{"horizontal_flip": true, "encoder_norm_position": "pre", "encoder_parallel_block": false, "encoder_layers": 8, "latent_channels": 8, "codebook_size": 256, "optimizer": "muon", "muon_scale": "spectral", "learning_rate": 0.031, "nesterov": true, "ema_decay": 0.999}
Rows from block 2 of the encoder, named by matrix and row number. Rows with one number belong to one neuron. Each number is 50 + 12 x the weight over its row's rms, rounded and kept within 0 to 99. All counts start at 0. After the name is the row's rms in percent of the matrix's.
# gate: MLP gate (encoder.blocks.2.mlp.gate.weight, 960x320), inputs 240-319
# fc1: MLP up (encoder.blocks.2.mlp.fc1.weight, 960x320), inputs 240-319
# fc2: MLP down (encoder.blocks.2.mlp.fc2.weight, 320x960, transposed), outputs 240-319
gate.919 118:49 33 36 73 52 45 52 45 69 77 31 39 47 40 48 63 33 63 35 71 29 63 44 60 65 46 65 48 38 28 45 64 60 51 47 44 54 32 39 37 34 38 63 45 42 49 55 52 56 58 50 26 32 62 43 61 55 53 59 47 38 50 52 55 46 33 65 42 29 56 62 56 71 62 50 49 69 65 50 64
fc1.919 123:64 46 36 35 55 64 49 51 56 50 48 56 41 45 76 45 43 62 43 33 27 31 55 34 37 51 47 27 27 43 44 55 59 68 54 52 45 56 50 77 51 29 33 63 54 51 65 55 56 36 36 60 61 46 52 51 45 44 54 46 57 63 52 35 64 50 46 65 68 25 54 53 39 54 47 33 33 71 63 40
fc2.919 112:49 67 27 60 60 58 53 52 53 42 66 46 49 67 46 59 66 44 70 63 62 46 50 57 58 67 16 49 50 55 57 32 45 56 54 41 48 60 56 45 45 55 51 63 42 51 50 62 48 59 52 57 53 56 52 70 53 34 65 40 50 71 39 29 57 40 50 38 68 71 28 56 86 41 53 50 67 53 53 46
gate.920 025:61 36 58 49 50 56 48 45 53 46 68 41 29 39 49 41 55 44 47 48 62 26 25 37 85 33 48 62 59 41 53 39 42 44 45 39 41 61 68 40 34 42 45 43 65 66 59 24 67 46 52 43 46 58 35 49 43 58 47 65 70 67 41 63 59 49 51 53 68 43 63 78 29 62 47 34 48 50 59 30
fc1.920 031:41 78 37 46 34 35 35 57 59 49 63 51 71 63 51 67 46 50 48 68 61 67 67 57 19 80 39 37 41 50 45 51 48 58 58 59 47 60 40 69 46 46 43 71 42 10 55 52 34 65 56 40 34 60 53 44 48 44 62 32 41 40 41 68 36 39 53 37 40 48 46 25 53 39 54 53 61 61 63 54
fc2.920 028:47 43 51 54 57 53 54 58 53 71 47 59 63 58 49 37 39 17 48 49 44 49 37 27 64 46 32 49 52 42 64 39 68 49 51 30 47 44 68 51 51 39 40 46 43 79 54 50 66 40 53 34 59 56 38 59 42 52 74 51 70 38 59 54 48 53 32 41 34 24 52 45 63 60 66 44 38 28 62 60
gate.921 055:60 50 61 35 48 33 52 60 60 51 31 52 62 50 83 51 48 37 43 46 25 69 62 36 65 58 53 32 57 53 39 35 51 74 59 48 58 59 29 42 58 54 24 47 55 48 55 38 62 49 46 33 65 31 60 68 51 51 67 62 61 33 62 37 89 44 50 39 47 56 70 63 23 15 53 60 57 56 56 62
fc1.921 062:61 50 50 46 52 38 43 61 49 48 57 43 35 45 16 58 53 42 70 55 52 48 78 41 59 38 45 68 43 42 68 40 47 54 55 50 27 73 64 57 27 44 53 54 62 40 72 47 45 43 31 61 46 43 61 30 66 33 42 24 41 77 52 69 41 48 51 49 57 56 46 41 54 66 60 26 46 46 38 49
fc2.921 054:55 51 61 52 69 63 65 46 50 42 25 53 52 42 40 52 36 48 44 57 60 62 32 33 60 34 29 64 46 53 32 37 63 50 38 47 48 49 20 45 50 40 58 65 34 60 28 45 29 55 74 36 62 54 48 48 42 43 49 57 60 58 38 36 48 50 76 62 55 68 18 28 58 56 54 46 54 50 74 48
gate.922 092:60 42 48 51 52 72 35 48 71 37 59 60 52 67 60 52 48 69 60 49 62 58 69 61 40 57 49 45 43 40 36 50 39 53 51 29 44 40 51 47 59 62 44 60 41 45 40 38 47 52 34 48 65 66 61 53 52 44 55 44 60 53 45 41 43 38 56 56 29 41 48 70 35 39 42 72 49 70 49 58
fc1.922 092:40 51 64 62 63 58 46 22 48 50 37 44 44 70 57 39 31 53 39 46 27 47 49 58 49 63 41 47 67 39 66 62 42 45 39 65 59 69 51 70 48 33 61 50 47 51 54 54 43 58 43 74 58 55 27 63 44 60 46 39 61 46 50 82 46 52 46 63 49 43 35 47 52 46 58 51 47 51 35 46
fc2.922 079:65 43 48 38 49 47 41 60 51 62 54 49 44 33 60 51 53 42 35 72 43 47 53 40 25 34 67 63 45 28 53 67 35 60 61 44 31 43 42 46 31 49 61 40 71 66 45 41 64 61 63 65 46 59 59 46 41 57 61 71 52 51 44 52 33 48 75 52 67 35 60 46 64 48 54 41 44 42 55 37
gate.923 086:36 47 50 56 41 61 58 42 47 31 76 42 59 21 70 59 72 54 56 47 54 40 61 83 59 57 57 39 39 79 35 47 46 53 67 62 63 59 35 61 50 47 57 42 29 47 62 62 49 34 50 50 51 31 36 58 41 57 56 46 58 39 41 34 43 29 57 57 49 54 44 57 58 51 40 27 41 65 65 31
fc1.923 084:79 61 34 44 52 49 62 53 57 64 32 61 31 65 31 45 30 54 55 47 56 43 31 22 40 37 43 63 52 30 60 47 48 53 46 36 41 44 80 33 49 50 32 61 46 49 40 36 46 59 46 55 53 65 62 45 63 36 42 43 57 73 64 79 65 68 59 35 38 53 44 40 50 50 51 58 61 53 46 66
fc2.923 087:52 46 35 42 41 47 47 38 60 52 65 56 32 52 50 60 46 34 44 53 54 63 55 51 45 41 37 51 50 53 40 59 74 34 47 55 41 75 38 50 71 39 47 50 41 53 49 57 62 25 64 45 54 30 44 72 67 54 38 50 52 40 61 64 55 43 68 46 66 52 54 41 57 49 43 56 20 48 59 52
gate.924 113:44 56 51 74 45 46 59 51 36 65 49 51 51 47 40 46 48 59 46 59 51 34 42 69 64 42 57 62 52 49 47 18 53 58 58 47 53 48 41 54 62 38 72 74 47 35 53 63 38 30 62 37 66 41 62 62 49 65 68 64 51 45 60 55 72 56 60 38 26 64 37 57 55 40 60 43 44 48 48 50
fc1.924 122:38 36 54 53 56 49 50 47 41 47 50 43 75 47 29 60 31 40 73 55 69 35 46 46 57 53 50 50 35 75 65 40 53 59 49 54 41 41 50 70 75 35 51 58 49 48 42 46 51 46 62 64 56 56 61 68 52 66 50 62 46 58 63 55 75 42 36 52 32 63 51 32 42 73 44 31 58 50 48 56
fc2.924 121:31 46 69 40 63 52 56 60 48 51 56 46 54 63 49 31 59 42 43 45 66 70 39 36 67 49 28 50 52 46 40 67 54 49 47 67 67 44 43 31 41 52 47 52 46 55 52 46 61 33 34 32 45 38 61 51 58 50 40 39 47 47 50 49 48 41 52 36 45 60 32 51 52 33 64 49 16 70 63 23
gate.925 018:46 57 49 50 88 67 52 64 55 54 58 48 50 58 59 62 39 49 53 44 60 56 46 56 42 56 42 58 67 34 66 27 57 24 39 60 33 46 60 57 49 60 45 34 60 23 43 55 74 45 57 55 52 52 60 19 37 58 52 40 48 53 33 64 48 48 32 39 66 35 27 24 62 24 49 50 49 28 56 36
fc1.925 019:53 59 48 61 65 28 48 48 66 47 63 36 57 54 36 68 43 44 41 74 40 61 43 62 64 74 50 41 57 44 27 69 52 61 60 43 66 54 43 40 37 58 56 50 41 58 51 38 37 50 72 58 63 54 31 53 48 55 56 65 44 54 60 32 36 35 55 55 61 62 39 43 42 65 70 64 60 54 79 64
fc2.925 018:42 51 67 43 58 55 59 53 64 43 41 42 55 39 57 47 37 46 48 36 56 59 62 55 18 18 28 51 45 76 53 56 43 43 19 54 44 59 55 42 57 53 54 39 41 36 56 32 60 78 38 54 45 43 68 58 50 55 54 33 76 28 40 60 61 46 23 41 40 60 40 43 33 34 54 42 47 46 52 41
gate.926 028:40 44 33 38 33 57 55 41 52 47 70 55 48 37 46 48 40 17 39 29 43 44 49 45 43 55 81 68 53 59 49 62 42 62 61 58 59 47 66 62 45 43 42 45 37 52 39 60 68 40 55 52 43 83 79 42 35 58 50 44 66 38 31 48 75 40 47 46 63 68 57 50 43 45 48 57 38 53 42 38
fc1.926 031:36 45 42 51 46 49 40 31 46 45 61 42 42 41 50 40 37 28 38 45 34 50 39 43 61 47 67 64 44 60 46 71 65 33 46 65 69 42 40 40 52 41 65 77 48 67 52 59 72 42 68 73 39 63 60 45 43 72 33 50 57 45 52 49 50 66 66 40 56 35 36 41 41 40 62 46 27 62 54 28
fc2.926 031:54 65 41 52 53 60 50 59 46 31 52 41 53 44 56 53 48 35 48 32 45 78 45 53 47 54 48 52 60 59 41 57 46 74 42 62 36 67 35 66 48 53 53 28 47 45 57 43 37 53 54 38 37 45 21 40 36 30 59 45 55 49 52 55 33 66 52 71 44 44 46 65 55 55 53 42 48 38 55 51
gate.927 016:35 57 57 35 63 30 52 58 53 51 42 54 48 34 62 43 81 55 55 51 57 49 45 34 20 53 42 49 50 52 82 49 63 67 46 35 54 42 60 84 51 53 42 68 59 46 59 43 50 23 63 42 33 60 31 50 67 60 43 24 56 40 56 57 46 52 60 55 45 47 49 58 58 49 46 44 61 48 68 46
fc1.927 018:58 69 63 34 50 61 49 21 47 53 45 49 28 48 58 60 70 36 42 51 44 38 46 66 55 53 70 39 44 43 71 56 72 65 36 48 38 51 54 57 46 23 71 62 71 53 62 31 51 53 54 56 43 62 43 43 61 59 25 56 45 52 66 35 38 55 59 61 43 45 41 44 59 56 38 38 55 71 42 43
fc2.927 018:45 38 47 36 31 33 44 36 66 55 57 52 54 44 36 27 47 46 47 58 56 33 63 48 49 56 26 34 58 43 40 59 40 23 53 52 45 48 42 46 45 68 46 40 52 37 45 45 61 53 49 52 47 34 57 61 63 35 52 69 81 73 53 51 67 48 43 48 32 60 60 82 43 56 58 61 47 34 54 56
gate.928 082:40 47 40 46 46 59 49 41 39 44 71 46 59 53 37 49 47 33 71 30 45 60 32 60 35 70 59 41 58 78 51 43 60 63 54 63 59 62 46 74 57 40 57 33 43 30 43 53 68 43 48 37 61 82 45 54 62 61 20 50 60 46 40 55 42 57 39 45 60 54 43 45 46 59 45 30 42 50 24 34
fc1.928 083:49 49 37 33 33 45 34 35 56 47 58 45 51 55 49 51 30 38 70 61 42 62 35 70 37 56 53 44 42 61 54 45 67 61 63 32 49 51 60 65 50 43 51 37 77 52 60 48 61 53 71 41 48 60 36 33 57 67 28 69 37 34 43 76 55 49 56 52 52 50 52 51 33 63 60 35 29 60 38 63
fc2.928 084:43 49 86 45 54 75 54 45 49 20 41 63 39 79 54 40 34 56 39 50 50 48 27 52 62 23 51 51 52 68 55 67 43 12 51 50 59 47 54 40 65 48 32 49 55 40 49 47 44 45 39 40 50 60 45 52 47 31 55 47 43 66 56 42 34 58 40 68 34 59 56 57 60 47 28 65 77 51 62 30
gate.929 045:45 40 41 46 50 34 46 56 45 58 47 61 46 44 47 48 30 53 54 44 42 76 61 58 46 76 66 43 38 65 61 55 65 29 60 63 42 51 29 57 44 52 57 47 48 48 34 55 48 50 52 63 61 70 33 43 55 39 48 49 53 50 42 80 58 26 52 50 45 39 54 41 46 45 44 45 57 37 34 38
fc1.929 046:46 20 58 51 84 48 52 44 66 47 54 41 39 63 50 43 35 47 29 57 42 61 34 61 48 33 49 53 36 59 43 56 48 74 32 61 63 55 64 67 79 50 61 47 42 44 31 54 43 46 49 38 59 58 35 50 71 51 39 30 40 40 72 51 37 26 35 42 53 38 40 65 45 50 65 60 42 49 63 23
fc2.929 040:61 35 41 26 58 29 48 40 48 53 81 62 41 57 58 65 32 59 38 43 50 64 54 50 57 57 56 52 37 53 58 63 54 23 48 35 78 70 62 28 67 64 44 54 59 58 40 59 54 38 54 51 53 55 60 48 47 60 46 45 55 42 37 45 55 35 61 57 40 44 53 29 36 19 67 21 54 59 60 48
gate.930 011:58 61 42 38 48 43 64 33 61 61 44 55 41 74 46 46 52 59 45 53 29 40 69 71 54 71 57 52 55 58 43 45 57 51 38 35 28 43 47 53 50 28 34 15 52 56 22 44 46 48 51 57 72 57 68 42 33 40 39 44 61 50 54 44 47 21 48 34 54 57 51 68 61 67 53 46 32 43 51 53
fc1.930 014:48 68 47 33 65 44 59 49 73 53 41 54 56 57 50 34 49 46 23 50 52 43 77 76 60 66 57 53 66 32 59 37 46 62 55 42 37 31 30 36 41 47 39 42 58 73 22 53 41 44 50 48 69 50 53 49 70 34 34 36 73 52 39 35 48 30 44 30 54 65 63 53 76 57 63 33 49 62 57 53
fc2.930 013:63 41 57 49 34 46 34 45 27 67 61 59 29 40 59 80 44 32 78 50 70 50 34 43 32 39 34 42 47 47 51 43 45 55 58 52 66 52 59 66 46 62 62 53 51 46 43 59 52 45 38 48 33 69 45 43 45 63 53 52 35 35 45 53 61 52 62 45 47 35 32 39 45 36 35 53 69 45 44 31
gate.931 083:49 47 54 52 49 49 71 37 28 65 48 59 37 59 56 53 63 53 34 66 50 39 47 64 43 42 79 45 67 49 49 45 61 55 24 53 35 34 63 71 47 63 47 29 55 33 66 47 40 43 48 71 49 48 45 22 46 36 39 49 50 65 38 34 38 43 42 63 50 64 47 62 47 56 52 18 34 47 46 41
fc1.931 088:45 48 52 38 45 57 45 45 55 47 51 53 49 44 46 68 45 31 42 55 57 65 47 37 38 56 55 53 36 53 45 49 52 49 58 37 65 54 34 34 48 49 49 70 47 59 46 74 47 52 50 27 60 63 64 66 49 37 63 58 47 35 66 67 68 59 63 47 40 43 67 35 39 37 48 55 48 53 46 62
fc2.931 086:49 51 42 48 54 37 37 59 48 46 39 77 49 77 54 46 45 42 78 57 50 62 35 58 42 37 44 45 27 59 73 49 65 51 25 39 52 66 27 41 57 65 41 38 41 46 59 45 67 56 53 61 54 59 39 50 53 59 64 65 51 27 62 48 58 54 24 48 46 37 50 38 47 43 65 47 52 38 49 44
gate.932 010:55 41 41 31 39 48 45 48 49 67 49 59 47 42 55 64 42 49 31 55 54 65 61 37 38 71 40 74 74 47 45 50 36 48 52 62 54 45 52 67 38 49 52 46 50 56 48 46 70 47 45 44 38 58 37 36 47 53 52 45 61 45 54 72 60 33 53 47 24 42 20 68 39 75 61 49 39 52 50 47
fc1.932 011:58 57 53 37 55 47 57 42 61 43 47 48 36 50 64 54 36 33 43 55 53 75 56 37 34 62 34 63 51 55 56 36 37 49 59 51 70 54 69 41 54 50 68 59 47 71 48 45 62 51 44 69 48 57 32 48 30 49 53 57 51 49 46 71 54 38 30 51 43 31 44 57 56 63 62 69 65 56 49 40
fc2.932 011:71 60 34 66 41 58 49 73 51 52 57 55 41 69 37 39 62 70 36 39 30 35 46 56 60 32 50 33 53 63 35 40 58 46 36 60 42 48 43 44 60 58 30 46 47 48 45 65 44 49 70 52 64 51 61 57 49 64 61 31 43 50 64 46 44 42 54 39 49 63 52 63 57 50 53 17 51 46 60 62
gate.933 129:58 42 35 30 53 52 45 42 51 36 74 29 48 25 58 44 47 36 50 40 43 51 35 43 42 54 53 28 63 60 38 36 59 43 58 33 59 48 45 32 50 43 59 60 67 67 71 63 70 37 60 52 46 62 39 48 31 37 49 64 35 62 54 24 40 43 55 66 53 50 45 38 43 69 43 56 53 64 48 61
fc1.933 124:57 50 17 21 64 54 51 40 44 49 71 16 57 38 35 32 36 54 35 56 50 59 50 63 36 34 63 27 57 52 30 50 47 29 26 33 57 40 50 69 59 47 75 60 70 77 67 52 57 36 51 57 43 54 43 41 54 41 61 48 48 53 56 39 41 38 47 56 35 49 52 44 41 48 46 48 61 61 59 77
fc2.933 131:58 78 58 62 46 46 62 66 47 46 38 43 44 50 46 60 54 35 61 62 59 49 39 54 34 61 71 42 37 56 63 52 49 63 44 35 45 81 56 44 34 59 41 39 71 51 53 30 53 57 39 57 42 51 63 57 28 58 56 71 50 61 45 54 55 55 53 64 32 49 51 79 41 44 36 22 45 61 62 22
gate.934 115:68 44 50 45 47 57 44 52 57 50 77 37 54 51 63 35 48 62 51 44 36 48 35 50 43 54 38 61 47 41 33 49 56 66 41 60 51 47 66 59 33 47 29 64 51 55 46 51 60 42 44 48 63 45 58 55 53 61 18 48 49 62 59 46 58 63 63 62 44 37 41 66 62 49 42 19 43 63 58 54
fc1.934 120:41 28 48 56 51 25 46 63 37 42 37 53 60 51 45 41 42 23 43 37 50 45 51 53 40 54 59 42 43 42 49 53 65 40 47 43 45 49 54 42 50 37 81 45 55 41 52 59 59 53 64 51 28 35 49 28 43 19 42 56 67 51 61 58 41 43 30 49 67 69 41 45 26 61 45 58 65 43 29 58
fc2.934 118:48 57 63 41 53 57 78 37 35 24 59 48 34 43 54 55 66 60 62 37 46 59 53 52 58 50 55 48 55 49 61 51 63 53 39 44 62 58 56 58 47 41 49 57 33 70 64 27 49 58 73 40 41 35 54 76 45 50 48 55 45 70 59 39 39 54 35 32 18 71 42 47 39 52 54 57 18 41 42 38
gate.935 109:61 45 44 56 55 55 26 32 57 53 51 41 29 64 34 63 51 34 26 56 33 32 60 47 56 53 28 45 39 40 51 49 65 58 52 48 65 30 41 44 80 33 55 41 40 46 78 37 62 11 51 48 72 59 32 55 60 62 50 38 36 35 41 67 26 48 38 60 33 50 69 56 53 52 72 38 31 59 41 57
fc1.935 111:32 67 33 40 36 57 51 42 47 53 44 52 64 29 71 33 44 63 61 51 60 45 51 50 54 54 70 47 59 64 44 47 48 37 68 52 37 66 47 60 27 56 35 44 54 50 44 55 35 90 70 59 34 44 45 62 53 35 53 48 82 58 61 48 67 51 54 20 67 45 45 30 49 51 47 71 58 62 53 49
fc2.935 123:61 50 51 46 57 51 33 83 61 70 60 47 69 47 45 42 39 40 65 54 43 63 37 68 46 62 27 40 38 60 65 61 60 58 42 60 39 52 57 46 61 44 64 44 50 43 51 46 42 28 46 62 51 66 56 62 79 54 34 46 36 63 62 27 39 59 39 66 54 60 31 56 64 30 57 60 32 73 45 40
gate.936 079:51 58 38 29 39 42 62 53 36 59 61 46 63 48 47 52 35 50 35 64 31 67 62 61 37 64 51 53 52 56 76 50 51 47 50 46 61 39 42 37 31 61 43 74 67 48 59 41 46 44 62 54 63 45 39 51 29 43 53 80 65 46 21 47 40 70 48 34 36 48 69 33 70 48 38 26 51 45 38 45
fc1.936 074:59 62 65 39 60 54 43 36 63 52 37 49 43 36 64 46 63 43 64 38 56 49 27 51 53 52 30 59 48 54 42 46 47 46 71 66 65 73 29 51 38 38 77 71 53 39 55 51 42 66 45 60 66 46 38 52 59 58 36 56 51 37 63 52 53 46 33 55 62 38 18 35 36 14 43 55 78 45 61 47
fc2.936 077:48 62 52 44 64 61 35 37 16 40 38 39 46 49 36 69 45 34 61 75 60 68 42 59 56 41 50 57 38 53 36 42 64 73 46 55 44 63 50 57 52 47 58 45 29 32 57 45 58 63 67 38 58 29 40 56 34 47 54 55 42 41 39 60 35 52 52 41 51 55 67 68 41 67 70 43 33 54 58 55
gate.937 063:34 60 38 30 73 50 46 54 37 58 58 55 57 79 47 47 43 53 52 32 35 74 50 51 41 58 50 57 77 68 54 62 56 56 78 50 35 47 45 56 61 54 55 54 53 50 13 47 60 34 22 53 31 49 69 41 45 53 35 58 55 78 51 39 51 71 62 39 40 39 59 45 45 65 46 57 27 37 47 30
fc1.937 068:36 61 52 58 68 49 52 45 41 58 66 46 60 50 42 59 42 26 50 30 26 72 36 56 50 47 51 64 59 43 23 51 35 49 77 53 33 46 43 50 68 53 47 61 41 55 31 34 66 36 35 56 33 55 56 41 24 50 40 63 48 66 56 37 55 50 51 38 56 41 54 65 29 57 40 48 47 35 41 34
fc2.937 069:24 51 40 58 45 88 56 32 58 45 51 58 25 38 47 58 59 64 48 49 71 57 52 35 60 67 31 30 35 57 76 39 54 78 45 40 50 54 77 48 37 43 69 41 66 49 57 35 46 61 40 43 63 60 64 41 41 63 27 53 40 48 42 52 49 40 40 26 55 61 45 40 46 46 35 56 60 43 57 58
gate.938 124:37 58 50 61 50 52 56 48 45 75 53 37 34 36 47 34 65 49 46 63 63 54 61 37 45 72 61 51 44 45 64 38 56 63 44 62 48 59 45 43 63 67 29 56 54 43 31 74 50 74 58 48 35 60 28 49 62 63 54 45 66 45 41 57 54 77 34 51 65 41 35 52 61 69 61 59 30 44 37 40
fc1.938 118:40 55 59 20 58 40 49 70 60 55 29 63 46 47 37 53 65 61 44 52 48 39 57 53 60 61 24 46 29 41 52 44 47 64 54 60 45 49 48 34 58 76 67 57 57 39 43 58 47 55 49 52 51 63 50 53 32 54 24 48 80 61 49 30 73 51 49 43 57 41 56 64 55 29 61 53 65 31 58 63
fc2.938 122:36 61 58 56 58 41 49 37 57 42 53 63 48 64 55 50 62 55 67 57 71 73 42 55 43 48 70 55 60 57 40 53 53 39 63 52 48 57 47 71 48 52 58 49 44 53 40 61 59 55 48 48 63 50 50 58 48 52 54 43 39 46 47 50 36 58 55 41 45 40 55 50 63 73 64 57 41 64 54 58
gate.939 127:68 20 44 55 48 77 48 50 45 54 74 54 51 44 38 44 48 63 74 42 42 43 45 69 63 30 47 64 62 47 52 37 26 59 33 35 53 53 34 59 52 33 60 58 63 57 73 32 61 53 36 36 59 47 59 73 58 36 49 34 42 44 41 51 37 70 44 41 38 49 61 24 54 41 50 40 50 31 49 57
fc1.939 118:44 47 63 42 83 45 39 49 28 55 79 41 56 55 53 25 36 62 55 47 48 48 35 67 43 51 66 59 57 44 49 57 53 25 73 44 35 42 68 65 48 49 68 56 35 53 62 65 54 46 70 24 47 61 67 24 58 60 55 51 36 67 65 60 50 51 62 53 72 47 55 66 55 61 43 67 55 44 45 74
fc2.939 115:49 44 38 53 50 53 62 73 52 42 42 63 54 29 35 46 45 45 59 82 41 59 57 55 68 59 54 24 45 55 37 47 55 52 52 72 44 56 45 34 59 68 15 46 57 31 41 46 63 56 48 52 59 52 49 39 53 65 53 63 36 63 44 71 49 48 56 49 35 35 31 64 52 27 53 20 48 57 57 47
gate.940 133:33 46 40 47 43 37 47 51 64 49 41 31 80 49 50 38 51 63 56 48 58 36 46 31 59 60 48 59 42 42 70 39 49 65 60 59 49 72 45 58 50 70 38 43 56 43 61 75 48 47 56 45 58 80 44 52 62 49 55 37 55 52 49 57 60 53 33 52 43 41 41 58 76 62 45 36 35 36 51 75
fc1.940 147:59 44 46 62 50 46 51 47 52 75 44 47 27 46 42 65 31 27 61 61 45 53 72 46 55 32 52 53 67 48 14 83 46 46 54 45 46 35 76 51 53 48 45 67 54 42 43 62 60 48 33 55 45 29 41 48 56 46 62 79 47 48 56 33 75 40 62 50 50 52 58 19 32 51 57 40 58 62 62 30
fc2.940 146:32 53 43 33 69 72 42 50 55 40 51 38 67 66 37 48 63 74 33 56 42 38 43 46 24 37 39 33 54 41 58 33 44 66 61 52 37 25 30 40 59 41 65 30 37 62 36 57 58 31 45 38 36 67 46 34 51 46 46 45 57 44 52 58 45 49 47 51 49 52 54 47 48 45 41 53 56 64 52 50
gate.941 104:60 39 44 57 65 64 45 55 38 37 49 54 28 49 52 50 38 58 50 33 51 46 62 63 52 36 42 59 57 45 71 51 64 47 39 44 71 55 40 59 29 54 64 51 45 33 57 43 52 42 62 29 51 45 58 27 44 44 43 51 52 52 48 29 38 54 48 62 56 34 63 59 59 47 74 37 52 40 70 41
fc1.941 111:47 63 59 55 55 40 28 44 47 44 38 53 59 50 46 48 54 38 77 63 57 35 39 67 49 43 54 43 56 27 45 45 34 59 58 60 45 58 46 56 36 38 50 51 61 56 71 63 71 34 49 57 62 68 58 43 58 59 62 53 50 27 65 61 51 60 45 54 53 66 32 46 71 52 35 50 47 39 32 37
fc2.941 106:46 45 36 27 52 37 66 46 52 56 63 45 62 59 41 30 52 30 56 47 59 44 77 37 67 57 41 43 52 82 51 55 59 51 59 36 73 50 62 49 55 44 55 61 40 37 47 39 70 38 37 38 53 66 35 44 53 54 44 47 47 58 37 36 48 61 51 63 29 45 55 47 37 41 38 79 52 50 49 57
gate.942 123:57 48 65 48 46 70 47 65 50 32 49 33 47 59 34 36 48 52 67 50 21 49 46 37 68 35 53 46 45 31 64 47 57 70 38 52 41 57 60 58 47 49 40 69 42 56 47 36 53 66 41 43 71 68 51 53 42 63 25 57 39 37 54 56 46 63 44 42 55 22 60 58 68 48 37 64 56 39 51 41
fc1.942 134:46 34 54 57 65 66 46 59 38 57 38 46 59 40 46 37 66 37 45 55 47 61 38 79 70 57 49 56 61 55 53 43 37 18 66 49 43 54 45 32 30 39 63 33 43 71 65 43 61 40 41 72 73 45 78 58 66 42 46 52 73 53 49 60 69 41 74 26 44 60 33 22 59 48 59 48 55 49 32 51
fc2.942 138:57 61 59 36 29 52 63 39 72 47 64 64 58 78 48 40 55 47 59 32 55 54 71 31 57 61 25 39 52 37 48 53 53 65 36 38 51 37 37 70 49 60 45 56 36 34 22 47 56 49 60 20 56 54 37 29 46 47 50 62 54 37 64 40 41 80 42 58 28 40 62 56 41 53 41 52 24 53 55 57
gate.943 111:47 61 51 52 55 43 46 30 38 42 53 29 41 42 55 65 68 67 47 35 45 46 63 40 39 47 30 60 66 38 46 57 50 60 51 50 54 54 43 48 55 61 59 47 53 51 40 56 46 59 50 42 59 42 43 42 71 58 47 58 76 68 47 47 62 50 67 78 64 51 59 44 45 39 42 09 63 44 65 25
fc1.943 131:52 54 57 71 28 53 58 48 58 32 41 35 35 34 45 38 47 47 35 40 49 52 43 56 40 43 59 58 64 58 69 45 50 64 30 46 54 57 66 59 45 50 51 53 60 39 50 58 36 41 60 69 51 51 57 61 66 66 64 67 90 56 56 51 47 58 47 57 66 51 52 66 40 50 30 31 55 45 28 39
fc2.943 129:42 53 49 42 46 53 42 59 68 44 49 60 34 54 64 72 47 72 35 49 51 34 57 57 45 62 64 60 51 58 27 40 46 48 62 39 59 52 50 82 56 57 42 43 56 51 52 23 54 50 39 43 50 42 58 69 58 56 51 66 45 62 62 62 50 16 67 48 57 57 37 59 59 55 60 83 69 52 62 47
gate.944 111:44 24 60 51 37 69 44 36 38 35 65 48 57 51 59 50 47 39 62 51 41 27 43 38 46 40 58 51 26 63 35 73 48 77 64 39 47 26 44 41 49 65 53 59 56 36 52 50 61 37 64 38 46 73 46 50 30 57 41 80 67 68 55 66 65 65 23 43 54 35 56 51 72 34 36 57 35 39 34 58
fc1.944 104:52 60 48 47 39 59 49 52 44 54 42 66 58 55 45 37 34 59 41 61 39 32 56 48 38 64 66 52 27 60 38 46 50 47 52 52 49 29 35 50 60 53 59 46 51 66 29 56 40 36 83 26 70 84 21 46 52 51 60 65 59 64 47 71 45 44 63 68 64 44 43 59 46 54 61 37 41 59 38 51
fc2.944 099:58 40 41 39 67 59 42 41 65 69 43 69 59 35 54 47 56 45 60 40 55 50 54 38 51 41 20 56 47 51 67 43 42 50 45 69 55 40 61 57 70 44 63 42 37 55 65 17 39 72 34 66 26 43 66 52 40 32 42 36 31 56 60 26 54 43 45 30 70 49 29 55 53 34 70 43 55 42 44 59
gate.945 110:60 48 39 39 73 49 51 49 49 50 57 49 35 51 43 54 74 36 22 32 47 57 40 44 61 52 47 61 43 28 30 47 69 50 78 72 64 44 40 46 75 64 41 50 53 48 41 37 49 72 65 45 54 50 38 51 53 28 19 41 57 44 58 60 50 52 49 48 32 49 53 58 42 56 47 47 61 55 31 40
fc1.945 114:66 50 43 45 67 51 63 28 27 44 53 42 53 64 34 45 68 54 31 48 49 63 47 52 40 62 54 51 33 30 59 53 59 62 73 65 35 51 33 35 89 73 46 36 56 52 55 45 51 59 63 44 58 38 50 42 49 41 33 37 56 43 68 64 49 43 64 49 40 70 36 55 53 46 30 47 44 43 24 71
fc2.945 104:43 69 55 58 48 57 54 48 38 53 49 42 46 57 53 80 42 68 67 33 73 66 64 45 62 67 56 42 36 59 56 51 49 59 30 56 68 56 54 40 33 50 44 46 49 33 48 32 59 27 65 45 47 52 53 53 39 57 72 71 49 25 64 51 73 71 41 52 35 63 55 49 43 41 51 28 25 37 46 49
gate.946 100:36 42 41 41 56 33 52 30 58 57 46 40 44 31 27 54 58 47 56 19 31 35 58 59 51 51 49 49 41 55 47 26 45 76 45 51 56 57 47 51 43 38 46 66 54 35 33 57 68 21 29 38 24 36 65 67 48 52 70 61 36 39 54 72 64 73 41 50 59 46 65 82 48 59 58 75 64 52 41 42
fc1.946 117:71 49 48 68 55 57 48 61 56 52 62 58 44 60 61 60 34 58 54 73 49 59 43 38 46 52 51 64 59 47 62 59 70 46 54 45 38 50 54 35 28 69 37 45 40 64 60 36 36 62 47 62 62 40 53 69 68 57 33 55 58 52 46 26 54 35 62 50 55 65 49 33 59 36 49 45 28 45 50 52
fc2.946 102:65 53 53 43 19 39 57 29 77 40 36 43 56 58 51 48 43 49 22 31 71 49 43 72 52 37 52 47 50 53 56 48 36 37 49 52 64 38 45 55 28 63 57 46 38 47 54 56 33 40 57 47 48 43 55 25 42 56 57 55 35 54 37 48 42 51 20 45 40 62 53 27 53 57 57 62 47 52 36 41